{"model": "image diffusion model", "dataset": "photos of arthropod specimens (BIOSCAN-5M)", "train_examples": 97500, "image_size": 48, "horizontal_flip": false, "conditioning": "none", "arch": "dit", "objective": "epsilon", "cond_dim": 192, "norm": "layernorm", "activation": "gelu_tanh", "mlp_ratio": 4, "head_dim": 32, "fused_qkv": true, "qk_norm": true, "inner_norm": false, "patch_size": [6, 6], "layers": 10, "width": 256, "positions": "sincos", "optimizer": "adamw", "lr": 0.00083, "beta1": 0.9, "beta2": 0.999, "eps": 1e-06, "grad_clip": 5.0, "cautious_weight_decay": true, "ema_decay": 0.999, "steps": 15000, "batch_size": 64, "epochs": 9.8, "lr_schedule": "linear", "final_lr_fraction": 0.1, "warmup_steps": 750, "weight_decay": 0.3}
Rows from block 3 of a small image diffusion model, named by matrix and row number. Rows with one number belong to one neuron. Each number is 200 + 20 x the weight over its row's rms, rounded and kept within 0 to 999. All counts start at 0.
After each neuron's rows are labels from the 100 images, of 14976 (inputs lightly noised), where the neuron reaches its highest value: "top examples" is what is common among them. Only what is clearly more common there than usual is listed. The data: photos of arthropod specimens (BIOSCAN-5M).
# fc1: MLP up (model.blocks.3.mlp.fc1.weight, 1024x256), inputs 0-127
# fc2: MLP down (model.blocks.3.mlp.fc2.weight, 256x1024, transposed), outputs 0-127

fc1.458,193,176,238,203,197,192,178,206,195,208,191,199,208,180,169,222,183,194,208,180,216,226,199,203,205,206,213,205,212,238,208,204,194,210,156,179,217,183,179,191,216,202,203,208,169,204,203,205,212,207,177,192,200,197,198,224,231,186,218,217,216,178,184,183,203,233,177,195,207,198,241,202,192,211,192,216,167,211,212,221,201,173,167,172,171,205,237,217,200,201,197,200,175,167,211,170,224,230,191,205,196,194,199,220,189,156,237,214,202,163,174,188,191,253,203,159,177,190,205,181,181,214,210,188,187,190,203,196
fc2.458,175,183,241,158,206,207,203,172,231,218,198,187,219,204,180,201,208,232,210,243,228,167,187,205,201,207,192,198,196,223,262,230,184,207,208,207,194,207,208,194,232,191,182,197,228,160,201,216,166,204,174,204,202,193,236,182,194,197,217,212,209,196,209,218,199,185,181,213,205,173,211,205,203,205,218,193,162,226,183,215,238,209,228,208,216,210,192,196,203,168,163,222,220,172,237,193,231,193,153,171,180,215,195,217,173,188,183,177,196,194,205,196,193,187,211,212,215,203,193,178,179,161,184,206,184,206,199,220
top examples: order Hemiptera

fc1.373,200,200,208,214,175,187,225,191,179,196,182,154,187,231,217,204,177,179,238,227,180,208,188,193,222,190,216,200,185,265,178,208,199,216,211,236,229,185,207,189,236,194,173,208,193,199,212,206,193,200,193,221,184,207,204,195,208,193,205,195,200,236,173,209,204,200,207,221,174,204,215,200,227,206,199,216,229,178,194,204,176,201,220,162,214,192,157,168,214,201,170,172,136,189,129,209,183,188,197,210,229,179,200,178,208,167,160,183,208,220,191,200,207,195,205,198,190,190,209,186,200,187,203,190,193,206,165,200
fc2.373,207,213,189,203,168,162,185,189,171,211,232,244,209,194,198,200,207,203,213,170,184,210,215,206,183,189,176,189,238,163,197,209,167,216,179,192,201,177,198,198,217,200,210,217,220,182,184,177,215,203,185,188,198,200,204,196,200,206,217,252,185,195,182,212,203,193,193,173,180,191,188,205,224,216,226,201,215,190,177,162,222,162,168,207,160,192,180,200,213,169,202,189,197,199,208,191,183,214,198,190,206,195,202,192,209,178,235,209,207,186,186,192,198,189,221,206,230,185,182,168,221,192,210,135,190,198,195,210
top examples: order Hemiptera

fc1.550,234,186,195,201,225,209,209,207,200,198,213,230,207,209,222,195,168,211,190,199,168,221,193,177,183,192,193,201,230,192,215,219,193,180,249,231,206,172,185,177,222,178,218,208,242,204,181,212,214,208,217,177,192,174,205,196,183,195,169,226,212,206,199,190,183,205,196,174,203,220,194,182,221,215,198,182,206,207,194,160,191,216,216,193,186,187,190,192,197,203,211,184,167,183,166,196,224,215,215,252,224,229,213,207,227,176,196,225,239,206,213,255,218,207,196,210,170,242,196,192,200,215,198,167,192,205,180,201
fc2.550,186,181,200,212,195,177,176,197,214,181,203,228,200,221,204,174,195,207,235,178,196,204,221,196,186,207,216,205,246,190,161,199,196,176,214,221,224,209,204,215,210,220,260,217,138,202,238,170,187,209,215,192,203,184,192,186,204,194,191,210,204,207,228,192,236,204,211,210,187,183,187,191,213,221,211,181,229,183,177,182,212,195,218,197,201,166,205,179,216,215,196,187,200,194,196,199,227,212,201,205,243,198,214,212,210,185,203,214,199,213,196,177,216,176,215,204,162,198,168,210,205,162,219,187,177,173,210,205
top examples: order Coleoptera

fc1.167,202,233,201,192,184,182,192,184,199,213,198,207,210,193,171,224,207,195,196,205,202,207,196,196,211,195,184,202,197,243,187,217,190,183,194,197,196,219,219,190,199,211,211,223,198,219,230,189,187,192,201,186,198,264,200,255,184,195,207,215,256,216,213,187,250,174,256,233,188,185,194,228,199,187,193,209,194,196,212,201,167,211,216,190,219,165,158,186,119,201,195,187,203,204,190,206,186,211,205,188,159,203,173,225,188,192,182,192,166,197,190,191,183,210,183,178,185,199,198,166,199,183,192,194,185,202,197,193
fc2.167,193,151,181,190,229,206,218,193,204,199,199,174,199,230,185,201,188,224,157,190,207,199,201,182,182,197,180,191,196,206,177,201,170,231,206,177,201,207,196,219,208,203,194,205,219,199,221,217,212,193,222,201,209,148,243,194,159,202,218,191,224,221,176,224,198,196,186,239,181,275,208,223,189,197,209,211,183,220,176,198,182,213,175,193,210,205,189,222,226,217,205,230,198,203,214,190,192,200,198,179,225,215,250,185,212,188,232,220,176,179,196,211,210,181,218,199,182,214,205,191,194,192,217,220,191,218,206,204
top examples: order Hemiptera

fc1.524,174,206,202,191,200,216,208,178,201,164,204,205,169,192,144,189,221,187,162,189,182,202,158,212,225,190,186,194,197,173,219,206,162,167,163,203,208,244,177,209,215,160,196,226,178,210,171,209,242,203,216,225,187,216,196,182,229,206,201,205,213,187,201,204,216,210,222,193,234,199,190,207,201,236,209,223,180,205,203,208,206,223,189,225,220,213,181,174,214,204,176,212,193,204,234,225,196,181,170,192,199,217,204,189,217,235,225,187,193,208,196,200,219,224,187,174,214,195,196,184,221,191,209,194,245,214,247,175
fc2.524,197,204,193,212,199,216,231,164,167,245,189,192,240,177,170,202,252,190,238,204,158,177,186,220,192,184,234,203,182,186,164,200,223,226,200,208,193,186,212,194,257,205,196,175,217,213,215,213,189,185,194,213,187,204,219,164,181,200,219,197,191,154,221,222,166,154,227,182,236,159,187,177,178,202,233,217,196,221,202,203,179,192,207,206,221,200,175,189,215,235,194,222,183,193,244,205,195,170,185,195,201,227,201,230,205,202,212,204,201,182,197,210,198,204,215,158,185,200,236,214,187,221,205,202,207,174,183,200
top examples: order Hymenoptera

fc1.329,211,184,146,174,182,206,209,234,180,197,190,175,202,188,195,227,221,195,188,181,219,204,176,187,182,211,181,215,193,202,222,194,154,172,234,179,193,195,220,222,207,183,221,205,187,202,209,203,200,184,218,217,188,206,186,232,140,193,157,212,186,186,185,211,149,238,171,190,200,219,200,171,188,163,206,213,191,201,194,217,217,207,225,180,183,233,246,221,236,209,171,187,185,207,146,209,207,187,193,217,199,237,224,216,192,188,170,221,216,190,200,253,215,195,187,211,192,228,199,192,197,198,205,209,206,214,202,167
fc2.329,200,211,155,227,160,209,199,240,193,201,222,190,206,189,219,197,184,203,217,180,188,213,206,193,135,203,205,217,219,193,218,205,207,180,184,200,230,203,145,196,182,201,219,202,223,208,212,213,202,177,212,175,188,207,164,216,233,202,158,206,186,195,217,200,235,189,171,215,186,211,190,190,216,179,176,192,204,195,203,215,223,222,238,156,179,206,187,185,214,226,212,181,210,207,177,205,190,222,197,223,183,215,188,170,209,199,202,197,209,208,213,157,207,188,183,216,173,197,222,200,224,165,216,206,186,225,214,193
top examples: order Hymenoptera

fc1.353,221,260,213,178,258,196,222,194,207,212,208,213,171,207,180,160,177,194,168,228,176,204,167,168,207,180,175,238,212,186,202,216,174,192,185,192,176,194,189,158,178,217,180,210,194,212,166,177,191,208,197,205,208,189,186,144,188,206,176,191,181,207,163,186,163,176,217,197,188,228,197,236,223,166,198,204,198,207,177,152,168,239,208,210,202,184,197,202,214,235,223,205,182,204,224,248,207,183,197,211,240,175,224,228,189,193,213,234,186,207,205,185,235,211,186,222,205,232,175,218,189,187,192,203,218,224,199,203
fc2.353,167,277,245,203,239,183,200,223,201,211,214,193,243,196,172,164,213,187,194,216,165,192,197,244,217,192,208,211,198,172,202,210,196,205,185,192,215,197,211,221,214,222,208,199,186,222,196,190,210,199,199,178,204,200,177,191,208,236,186,206,219,210,205,205,230,224,230,166,220,213,222,212,161,207,214,209,195,188,215,187,212,220,173,187,189,195,210,193,216,212,194,189,197,196,213,217,246,174,238,192,256,210,198,230,193,210,189,190,196,212,183,199,201,202,210,184,195,187,183,214,194,187,173,191,173,202,206,213
top examples: order Hymenoptera

fc1.348,177,203,206,186,168,192,198,197,192,206,189,183,207,186,192,193,205,186,184,213,206,192,181,245,204,223,177,214,208,181,232,176,218,223,139,214,191,197,218,210,218,206,185,190,214,216,183,240,256,220,213,214,182,223,212,204,211,188,213,210,207,211,208,230,241,169,226,207,249,189,229,222,200,200,200,197,209,208,209,214,207,177,215,202,194,183,175,187,198,215,199,200,205,215,167,170,213,232,145,185,197,198,210,193,193,208,221,181,164,220,211,206,217,184,186,201,185,239,219,175,222,194,181,153,189,193,192,200
fc2.348,172,190,187,208,176,252,208,156,192,232,193,195,205,210,191,196,218,193,165,216,228,215,226,204,208,202,179,200,196,221,200,213,162,182,203,201,210,196,202,157,199,189,176,206,205,207,187,212,199,223,202,228,209,205,208,222,230,202,243,188,205,203,163,194,188,225,212,223,217,163,206,185,199,231,231,188,188,205,200,173,193,215,226,195,227,203,189,254,190,221,169,232,208,225,190,142,209,192,190,213,203,183,202,149,194,162,192,196,181,171,199,178,205,186,183,196,191,202,196,218,204,196,221,211,177,189,219,169
top examples: order Hemiptera

fc1.459,218,174,213,210,216,205,196,178,196,179,204,195,195,226,185,179,227,172,231,180,191,183,173,188,216,201,195,226,206,210,179,196,206,172,254,180,194,198,194,232,185,179,172,164,183,171,203,208,188,179,202,179,214,196,191,181,197,213,185,148,197,218,157,188,212,189,172,205,212,228,194,223,246,191,196,240,183,206,212,183,200,202,242,204,232,192,193,200,220,209,215,195,181,184,185,238,234,191,190,241,200,228,208,182,191,165,209,180,214,229,237,196,254,170,211,228,194,203,212,216,223,176,178,206,206,226,212,206
fc2.459,191,205,226,198,195,188,185,181,197,223,181,170,226,188,179,199,224,199,175,211,197,224,209,164,191,200,204,200,176,221,171,199,209,202,216,211,234,228,187,192,229,211,200,186,205,175,219,180,177,198,237,183,201,164,218,199,199,206,197,256,216,198,216,227,176,209,185,182,212,214,188,215,191,215,204,224,187,226,195,190,191,199,161,220,213,164,204,190,201,214,190,181,210,229,175,226,165,224,237,186,229,235,191,201,208,218,203,193,206,204,207,176,212,187,224,172,198,196,204,226,227,212,198,202,195,196,210,199
top examples: order Hymenoptera

fc1.517,214,175,187,192,220,197,201,181,232,199,188,231,197,206,176,179,185,183,277,217,236,186,183,227,224,182,244,205,211,228,195,209,197,179,219,205,231,202,197,190,208,202,193,212,217,189,216,188,191,208,174,219,210,227,229,238,216,201,189,203,231,224,208,211,174,188,177,206,189,201,204,217,208,181,160,214,187,199,180,201,182,197,183,228,192,188,212,196,150,203,180,203,189,201,148,183,235,203,190,196,181,180,196,197,205,183,187,179,209,186,202,207,149,161,206,177,165,209,190,187,183,202,170,172,206,147,194,198
fc2.517,168,183,211,189,188,199,169,157,213,189,205,245,204,191,204,216,228,211,237,223,200,197,210,203,186,206,209,201,186,201,209,184,207,164,179,249,221,182,195,194,229,189,184,206,198,190,222,208,167,203,225,167,204,192,202,166,200,213,216,247,180,157,212,191,190,175,179,179,219,162,164,176,214,203,203,193,194,178,202,184,221,183,205,192,233,223,214,196,246,173,183,211,194,212,257,202,247,225,211,192,185,193,191,180,186,150,221,199,174,223,191,183,202,203,201,197,240,159,224,188,197,173,211,166,179,193,232,207
top examples: order Hemiptera

fc1.600,152,218,230,213,185,180,205,196,180,190,170,160,209,203,190,191,186,189,184,224,203,219,178,194,247,198,206,224,199,226,190,232,198,196,196,226,208,220,193,182,241,213,181,223,184,199,199,218,182,195,211,211,194,226,219,198,209,214,194,183,212,215,204,175,207,177,179,234,182,199,222,196,213,187,203,204,209,186,167,189,220,211,235,193,186,211,188,211,163,225,193,181,192,213,188,206,176,152,234,203,211,181,186,213,196,184,171,203,206,220,180,211,210,190,208,202,189,216,182,199,187,199,218,180,151,212,160,185
fc2.600,221,202,212,219,156,225,233,185,173,195,176,215,219,203,177,182,226,210,196,170,150,196,226,242,183,174,159,191,223,216,191,201,205,208,214,187,195,227,203,216,189,249,190,186,191,191,197,187,208,225,200,202,189,214,178,206,190,184,184,246,215,202,168,194,185,209,198,186,189,164,211,209,218,198,200,198,209,160,180,208,193,218,185,173,181,163,197,230,198,220,210,174,166,202,198,221,197,167,188,232,213,188,163,174,222,178,208,170,217,195,229,173,181,224,195,207,204,201,193,215,247,166,201,178,182,179,193,219
top examples: order Hemiptera

fc1.710,242,222,190,173,182,205,214,208,204,170,150,234,197,191,233,208,192,172,194,190,209,172,222,197,218,201,227,183,184,212,206,186,227,198,208,215,183,176,191,232,234,205,192,209,217,227,228,213,199,229,183,190,200,223,165,229,206,212,175,208,179,200,202,204,214,243,230,235,208,209,234,222,181,213,177,187,213,195,182,191,202,193,162,219,192,185,166,189,161,168,182,187,190,190,186,199,218,172,217,209,202,178,218,165,172,165,210,169,218,197,221,187,195,157,224,202,193,160,197,212,195,196,191,204,199,190,200,188
fc2.710,180,217,178,178,212,211,182,231,205,223,206,233,189,189,227,182,207,182,186,222,224,197,209,190,181,195,204,175,230,160,206,185,174,206,196,175,209,202,207,194,225,172,204,219,202,233,179,206,200,200,185,234,240,218,195,198,220,197,201,176,174,197,180,205,204,190,160,180,183,185,228,179,182,211,224,231,189,181,201,186,207,160,219,195,204,212,201,173,225,226,227,204,175,215,181,170,213,216,206,195,191,199,175,218,217,193,219,208,179,202,159,214,162,216,203,204,217,208,218,210,230,156,172,184,176,200,180,188
top examples: order Coleoptera

fc1.136,208,223,219,213,204,202,248,222,167,173,200,208,191,204,218,206,199,203,187,218,173,188,181,185,225,167,221,206,199,240,182,224,187,179,257,202,269,207,207,229,231,199,215,208,193,180,173,211,175,193,206,237,206,214,195,180,202,208,200,214,197,190,224,193,205,205,224,194,207,188,203,202,220,209,212,184,214,219,178,215,178,223,192,188,200,205,175,228,207,164,159,223,185,189,169,230,180,170,202,230,222,205,229,194,196,185,189,182,210,221,223,230,209,224,199,184,198,187,179,193,184,215,198,185,222,235,192,204
fc2.136,233,233,232,181,254,168,196,228,176,190,214,204,197,190,217,197,210,177,202,184,215,204,199,245,221,204,159,200,213,195,174,195,183,213,186,195,210,218,191,187,214,200,217,154,202,190,192,215,231,181,234,197,177,195,205,172,176,202,222,209,216,213,195,197,212,204,216,182,234,163,230,212,184,197,212,225,198,182,192,192,235,193,185,204,180,181,197,199,179,208,206,185,180,187,215,189,225,199,203,177,188,179,188,209,180,181,213,206,193,203,194,189,169,201,189,224,232,227,158,189,182,199,199,181,195,228,177,195
top examples: order Hemiptera

fc1.161,200,207,214,205,205,181,210,185,199,188,196,202,197,200,205,189,189,192,187,212,220,201,186,206,218,175,192,175,174,206,215,202,205,185,226,187,207,187,183,185,220,220,219,206,168,169,155,245,196,202,182,244,196,162,203,210,200,194,228,242,163,197,164,210,182,222,195,212,208,193,221,185,206,220,189,212,206,200,202,215,171,215,197,191,192,165,192,189,228,171,182,167,185,178,157,182,201,174,199,235,222,207,237,216,234,147,205,197,169,157,203,237,239,185,197,186,197,196,210,163,233,185,222,178,214,188,173,159
fc2.161,199,212,224,186,204,200,214,195,149,206,180,179,205,163,202,188,223,198,210,182,186,200,199,207,146,201,200,203,214,158,165,204,201,201,212,220,188,198,174,152,201,212,218,183,195,192,247,215,278,184,215,186,173,175,214,190,174,213,216,164,183,203,200,214,217,164,207,159,235,159,233,198,172,249,220,181,185,213,165,188,238,193,224,180,185,190,201,187,239,203,195,216,184,182,200,189,159,186,215,230,194,180,218,189,172,181,207,204,202,174,218,189,192,200,207,212,194,208,192,186,202,203,212,171,196,199,195,202
top examples: order Coleoptera

fc1.651,173,247,231,204,220,211,216,209,191,203,222,207,218,184,222,202,187,176,236,195,183,212,191,191,231,173,208,207,194,204,215,185,188,152,210,220,213,208,198,195,227,205,211,176,190,192,220,214,206,176,160,209,219,242,187,169,199,216,219,208,195,213,216,202,220,210,227,178,198,171,214,172,205,200,183,192,194,173,179,188,185,217,189,205,186,202,178,206,195,210,190,201,189,199,189,212,189,186,210,202,153,174,188,254,186,195,200,195,214,211,208,244,203,213,182,175,164,190,135,189,208,204,225,194,185,207,178,194
fc2.651,173,210,243,202,231,196,220,220,193,204,225,225,174,219,234,202,181,212,157,169,192,210,176,220,211,196,176,241,233,206,179,212,182,211,212,230,197,200,210,213,199,200,200,178,200,210,231,189,221,224,188,201,207,197,191,189,155,223,202,184,216,207,195,218,204,176,199,187,215,284,257,192,203,189,193,175,189,193,192,200,219,230,179,198,162,189,181,202,195,195,192,222,203,188,223,180,187,194,206,226,204,169,194,201,148,182,223,182,182,194,187,179,209,199,200,189,165,196,154,193,173,212,167,195,225,229,174,192
top examples: order Hemiptera

fc1.376,168,220,193,207,215,193,198,183,194,200,179,196,199,181,223,243,200,224,185,198,201,149,220,222,185,198,178,218,221,206,209,163,189,191,269,174,182,257,213,209,171,177,167,199,240,182,172,212,215,188,191,213,185,194,193,223,185,246,199,224,187,206,191,219,203,206,224,236,204,195,175,188,220,217,210,197,171,214,228,197,178,188,228,211,200,173,195,199,171,233,150,182,204,186,189,196,213,195,197,250,169,200,184,210,209,196,167,194,229,190,192,241,148,178,200,233,204,200,213,212,216,216,158,209,192,188,205,181
fc2.376,209,219,215,200,216,201,212,188,170,200,206,165,171,195,181,226,184,183,209,186,199,213,218,169,176,240,222,187,223,165,169,226,189,226,221,202,220,189,181,193,180,217,217,172,192,195,222,222,220,165,198,228,188,189,211,202,219,179,181,184,182,191,214,200,197,161,240,170,227,135,178,176,228,222,217,192,228,173,209,238,189,198,222,212,237,170,206,211,209,204,209,185,170,209,191,173,209,191,217,235,194,201,201,172,207,187,212,215,230,189,198,190,188,198,177,194,183,235,195,209,206,188,211,250,198,204,188,196
top examples: order Hemiptera

fc1.723,180,207,215,159,189,209,222,203,211,192,169,209,217,201,220,152,220,193,218,178,194,209,204,195,217,201,205,207,212,223,202,208,171,220,220,205,213,211,224,179,239,223,179,215,158,227,233,203,199,179,180,211,191,231,201,189,229,221,180,222,238,190,173,193,204,244,228,217,183,204,220,217,211,222,199,198,198,224,212,190,229,190,190,149,193,205,181,200,194,152,201,185,167,182,138,216,224,223,237,210,229,210,187,199,198,193,194,195,216,203,215,215,204,177,202,203,170,181,159,177,204,168,202,177,206,195,201,196
fc2.723,209,213,193,229,200,220,178,189,207,187,184,211,210,213,188,157,219,197,251,173,202,182,173,208,202,228,181,177,243,210,212,225,216,196,226,170,168,221,195,212,189,220,187,205,242,209,231,198,204,179,188,202,249,215,209,215,121,209,213,177,229,212,159,216,197,192,218,222,181,191,224,240,183,232,221,207,203,196,180,179,179,224,178,191,192,211,190,230,184,212,216,203,190,210,179,180,197,211,201,171,222,198,232,174,198,227,197,196,219,215,186,232,175,169,189,187,188,210,187,165,206,231,212,207,239,234,197,211
top examples: order Hemiptera

fc1.746,177,194,206,209,191,198,210,177,208,195,168,178,202,186,197,210,194,212,203,233,217,190,209,196,213,222,220,241,207,215,227,206,167,197,177,201,202,184,205,254,204,167,212,199,215,217,220,193,192,203,229,209,199,217,211,201,190,230,210,205,226,220,226,208,236,205,199,225,170,199,218,195,161,197,214,207,204,215,182,234,187,180,203,219,198,204,168,194,125,228,194,192,186,181,221,196,179,188,185,179,182,243,182,201,185,190,193,170,220,222,223,225,228,200,194,245,170,183,214,176,202,218,178,213,189,230,168,169
fc2.746,236,210,214,172,190,205,211,188,186,171,185,199,201,215,182,181,177,184,204,242,201,211,176,202,169,199,197,219,218,205,203,197,233,187,202,212,229,169,190,156,193,212,202,165,199,245,199,208,188,189,186,227,199,165,195,223,242,165,192,202,188,200,211,203,206,200,190,157,179,165,189,203,208,188,181,181,184,217,214,198,200,166,231,206,200,207,180,179,165,226,205,164,179,185,231,163,195,177,211,223,176,199,195,160,193,164,190,195,243,219,194,189,178,224,193,195,167,195,208,184,189,194,210,214,183,186,237,172
top examples: order Coleoptera