Weights of a small image diffusion model.
Model: 48-pixel images, norm layernorm, activation gelu_tanh, layers 10, width 256.
Training: adamw at rate 0.00083, 15000 steps, batches of 64.
Data: trained on photos of arthropod specimens (BIOSCAN-5M), 97500 training examples, 9.8 epochs.
Rows from block 6 of a small image diffusion model, named by matrix and row number. Rows with one number belong to one neuron. Each number is 200 + 40 x the weight over its row's rms, rounded and kept within 0 to 999. All counts start at 0.
Before each neuron's rows are labels from the 100 images, of 14976 (inputs lightly noised), where the neuron reaches its highest value: "patch colour" is the nearest of a few named colours to the mean colour under the peak. Only what is clearly more common there than usual is listed. The data: photos of arthropod specimens (BIOSCAN-5M).
# fc1: MLP up (model.blocks.6.mlp.fc1.weight, 1024x256), inputs 64-127
# fc2: MLP down (model.blocks.6.mlp.fc2.weight, 256x1024, transposed), outputs 64-127

patch colour: grey
fc1.411,163,254,192,161,185,208,235,163,176,166,135,192,249,207,298,167,169,209,192,206,217,221,234,149,207,211,172,143,279,159,191,240,172,206,71,249,180,256,252,115,236,212,148,279,148,106,255,205,198,207,196,208,209,208,200,198,249,164,187,166,154,224,193,263
fc2.411,230,136,196,243,205,226,202,192,203,221,207,215,278,242,165,111,142,211,204,250,171,270,211,198,159,213,164,117,108,175,197,218,135,191,325,171,95,148,247,177,206,232,193,143,208,182,261,166,148,196,164,198,214,151,217,158,175,231,180,209,158,224,208,226

patch colour: white
fc1.565,171,169,163,222,139,233,213,183,189,275,155,239,242,229,179,173,170,215,136,215,251,190,166,205,250,243,218,197,171,168,258,294,208,197,153,299,234,195,207,142,203,213,172,137,110,216,218,182,166,181,193,167,188,139,132,169,169,209,215,251,196,222,165,201
fc2.565,262,287,169,217,275,284,294,196,282,177,146,177,188,226,232,208,211,223,204,174,180,148,210,171,189,254,219,198,221,221,220,110,221,157,188,218,187,223,225,168,202,235,215,206,148,207,181,211,211,210,221,72,174,179,179,212,180,254,196,201,256,169,224,181

patch colour: grey
fc1.178,276,211,263,188,113,210,141,164,212,220,229,248,163,259,156,213,167,183,217,214,214,167,227,129,201,202,233,227,203,229,248,229,207,149,209,251,187,181,215,210,183,198,138,174,219,237,135,173,186,214,202,184,218,159,247,213,183,210,184,102,242,215,84,190
fc2.178,191,172,239,221,243,224,144,158,159,189,246,177,187,237,211,189,198,231,240,247,170,230,242,184,211,197,182,195,139,231,232,127,227,189,151,214,220,196,156,162,250,167,202,277,236,234,163,209,205,176,173,168,194,209,207,157,205,120,215,213,219,228,245,227

patch colour: grey; brown
fc1.139,214,199,197,167,255,214,209,194,208,137,230,206,126,231,174,296,110,177,161,206,174,156,237,226,187,165,215,202,200,172,206,244,169,159,196,169,162,159,152,220,177,215,179,236,146,226,153,268,213,194,162,261,145,136,197,166,219,159,320,128,205,245,249,146
fc2.139,180,232,208,195,208,280,205,165,182,252,193,278,92,236,195,241,126,202,306,314,250,262,237,183,220,193,154,177,209,166,233,230,182,206,288,164,237,204,239,212,201,229,168,177,248,170,154,204,174,163,167,247,249,244,203,211,179,178,280,166,263,117,290,178

patch colour: white
fc1.736,227,211,208,163,229,219,200,221,236,223,198,202,199,173,178,212,236,173,196,143,140,170,199,216,237,230,193,156,312,225,151,235,212,236,180,167,105,224,197,267,201,203,198,193,242,201,170,181,242,240,134,218,158,219,225,125,194,181,155,186,276,168,243,266
fc2.736,181,201,180,253,273,253,225,179,213,169,237,115,182,272,272,226,254,160,237,204,280,248,168,177,218,177,229,140,160,154,180,189,225,236,216,218,241,205,216,184,163,185,257,263,197,137,176,162,168,222,260,186,222,225,122,262,196,157,185,238,163,223,195,235

patch colour: brown; grey
fc1.179,220,178,194,234,239,214,177,200,171,226,183,228,228,206,240,198,196,231,236,289,173,192,201,178,182,288,198,158,268,238,253,215,170,215,209,269,166,231,239,187,236,194,280,157,180,140,147,210,135,229,218,153,251,232,259,239,166,197,163,167,200,276,202,200
fc2.179,234,221,243,143,264,184,215,252,137,166,236,171,281,176,188,155,181,253,224,111,174,194,150,236,201,194,154,110,194,188,196,155,126,131,168,221,273,205,241,206,195,124,165,216,209,181,187,171,232,224,197,122,166,176,151,208,202,156,190,211,179,213,228,194

patch colour: grey
fc1.369,197,187,211,212,245,208,226,183,220,251,221,160,182,242,214,149,297,220,174,152,196,231,163,236,209,165,179,237,180,158,194,211,242,130,176,302,187,213,185,193,241,206,229,214,182,269,206,220,150,257,243,206,121,247,168,191,212,203,213,183,178,174,218,146
fc2.369,265,131,223,224,189,237,235,235,188,220,254,158,191,246,227,198,236,258,259,262,235,228,140,175,180,226,204,252,162,208,246,226,125,217,182,250,189,207,194,196,113,192,148,181,225,211,198,171,289,129,167,179,235,263,278,202,200,238,206,191,146,249,225,148

patch colour: brown; grey
fc1.244,319,155,174,114,236,229,169,210,199,208,142,190,185,213,168,192,175,292,177,198,209,145,248,216,235,256,226,219,189,243,212,210,162,211,194,174,153,210,188,230,219,210,216,201,208,231,184,203,201,215,231,173,227,190,216,212,180,145,219,119,252,191,242,187
fc2.244,166,188,175,224,215,286,188,197,178,177,202,185,180,117,237,211,254,204,277,244,158,191,130,177,258,265,220,172,188,234,173,223,171,228,202,257,272,233,189,266,171,233,184,197,196,162,153,178,177,220,134,167,195,153,128,185,229,185,186,222,189,173,185,207

patch colour: white
fc1.388,213,241,201,212,174,219,172,140,68,179,141,187,199,182,227,162,161,188,214,211,67,201,264,254,240,230,227,165,312,162,138,228,164,235,232,225,120,205,122,151,249,216,251,197,172,151,209,234,248,233,162,179,277,239,217,203,143,145,195,260,240,165,281,214
fc2.388,174,162,191,176,266,328,191,160,117,97,165,228,238,203,266,282,247,154,167,187,285,225,120,178,180,165,187,258,217,259,171,225,187,270,236,242,239,203,226,210,193,191,171,193,250,135,300,146,185,200,179,151,170,164,234,230,222,212,194,188,174,190,158,201

patch colour: grey
fc1.659,154,186,205,203,115,208,213,117,165,170,210,197,226,289,143,123,91,250,221,306,208,239,250,194,252,111,208,193,236,184,197,151,203,259,182,227,191,174,203,223,194,121,159,229,152,280,252,209,198,211,183,326,191,231,153,175,254,251,235,208,171,228,204,135
fc2.659,214,229,235,218,211,212,209,247,221,240,182,188,235,296,203,159,130,238,185,205,181,198,328,193,143,158,182,233,148,213,204,267,190,211,244,175,220,238,234,221,204,150,249,158,278,271,222,158,234,170,248,304,166,228,227,121,163,149,232,204,233,164,270,147

patch colour: pink
fc1.655,191,176,145,169,180,215,230,280,245,182,246,264,226,244,212,212,234,178,163,211,189,167,246,228,155,210,189,204,208,197,195,264,224,156,189,295,182,236,210,240,174,176,128,177,158,256,230,240,231,163,228,211,163,186,225,235,199,97,206,135,205,197,229,180
fc2.655,272,186,260,216,185,230,230,122,190,221,251,250,190,208,222,206,212,242,247,248,205,239,201,249,185,180,160,236,196,167,210,212,206,181,167,181,169,211,171,211,236,225,219,187,189,229,212,177,173,196,205,145,183,187,202,157,209,162,126,193,189,175,192,173

patch colour: grey
fc1.735,171,93,259,197,184,212,180,210,227,226,255,231,196,190,159,139,211,186,263,233,233,146,192,243,182,153,207,150,151,138,253,184,244,195,149,266,249,139,237,204,214,189,215,222,170,209,173,191,232,237,269,227,178,287,157,238,206,229,184,230,189,286,168,146
fc2.735,218,268,200,194,235,247,243,224,237,155,200,230,219,242,265,163,200,210,178,111,162,237,242,202,231,217,175,173,270,252,192,298,179,147,223,273,177,202,243,168,180,295,131,186,234,238,222,183,152,186,197,235,131,200,237,159,308,226,161,160,178,170,107,143

patch colour: pink
fc1.147,226,265,182,294,261,197,194,204,151,212,201,230,216,202,207,261,230,168,229,183,176,190,269,200,145,199,119,188,220,164,134,187,176,124,208,314,166,236,195,194,168,247,144,217,173,216,196,181,212,174,269,223,215,291,176,194,175,150,145,218,196,199,222,264
fc2.147,280,225,138,155,150,3,132,216,162,151,164,234,248,235,253,196,219,177,276,162,240,198,227,221,155,214,238,213,208,246,130,195,186,258,149,144,266,159,97,193,158,240,183,163,218,223,228,192,232,166,131,197,173,173,208,189,230,242,188,196,170,183,223,188

patch colour: pink
fc1.386,202,239,202,185,172,201,198,212,162,179,174,224,246,191,166,247,217,201,246,284,213,164,187,193,136,172,243,166,156,240,201,234,327,200,171,198,285,296,237,149,222,175,88,190,177,183,281,214,183,190,217,214,241,217,230,187,248,173,161,173,183,254,202,200
fc2.386,200,330,200,147,210,205,217,207,197,197,210,205,188,139,215,206,227,223,204,151,165,188,179,183,145,178,173,183,244,134,150,193,260,216,221,201,225,242,256,215,209,159,198,173,190,149,169,227,251,222,258,187,228,185,218,182,191,200,175,259,195,169,202,251

patch colour: white
fc1.20,162,222,209,208,185,229,173,156,166,182,160,208,229,227,191,242,208,167,190,352,192,135,193,246,228,224,222,182,236,216,212,187,211,207,190,199,182,225,178,143,242,238,188,223,203,285,259,208,149,196,241,230,199,213,275,186,236,172,180,252,203,240,216,216
fc2.20,241,234,217,164,220,304,185,246,251,196,162,206,154,246,187,180,247,219,179,220,138,246,213,195,220,196,227,225,230,126,185,236,213,195,97,132,177,238,252,241,209,185,226,211,220,241,211,193,229,150,233,217,210,192,120,146,178,138,248,225,218,218,218,214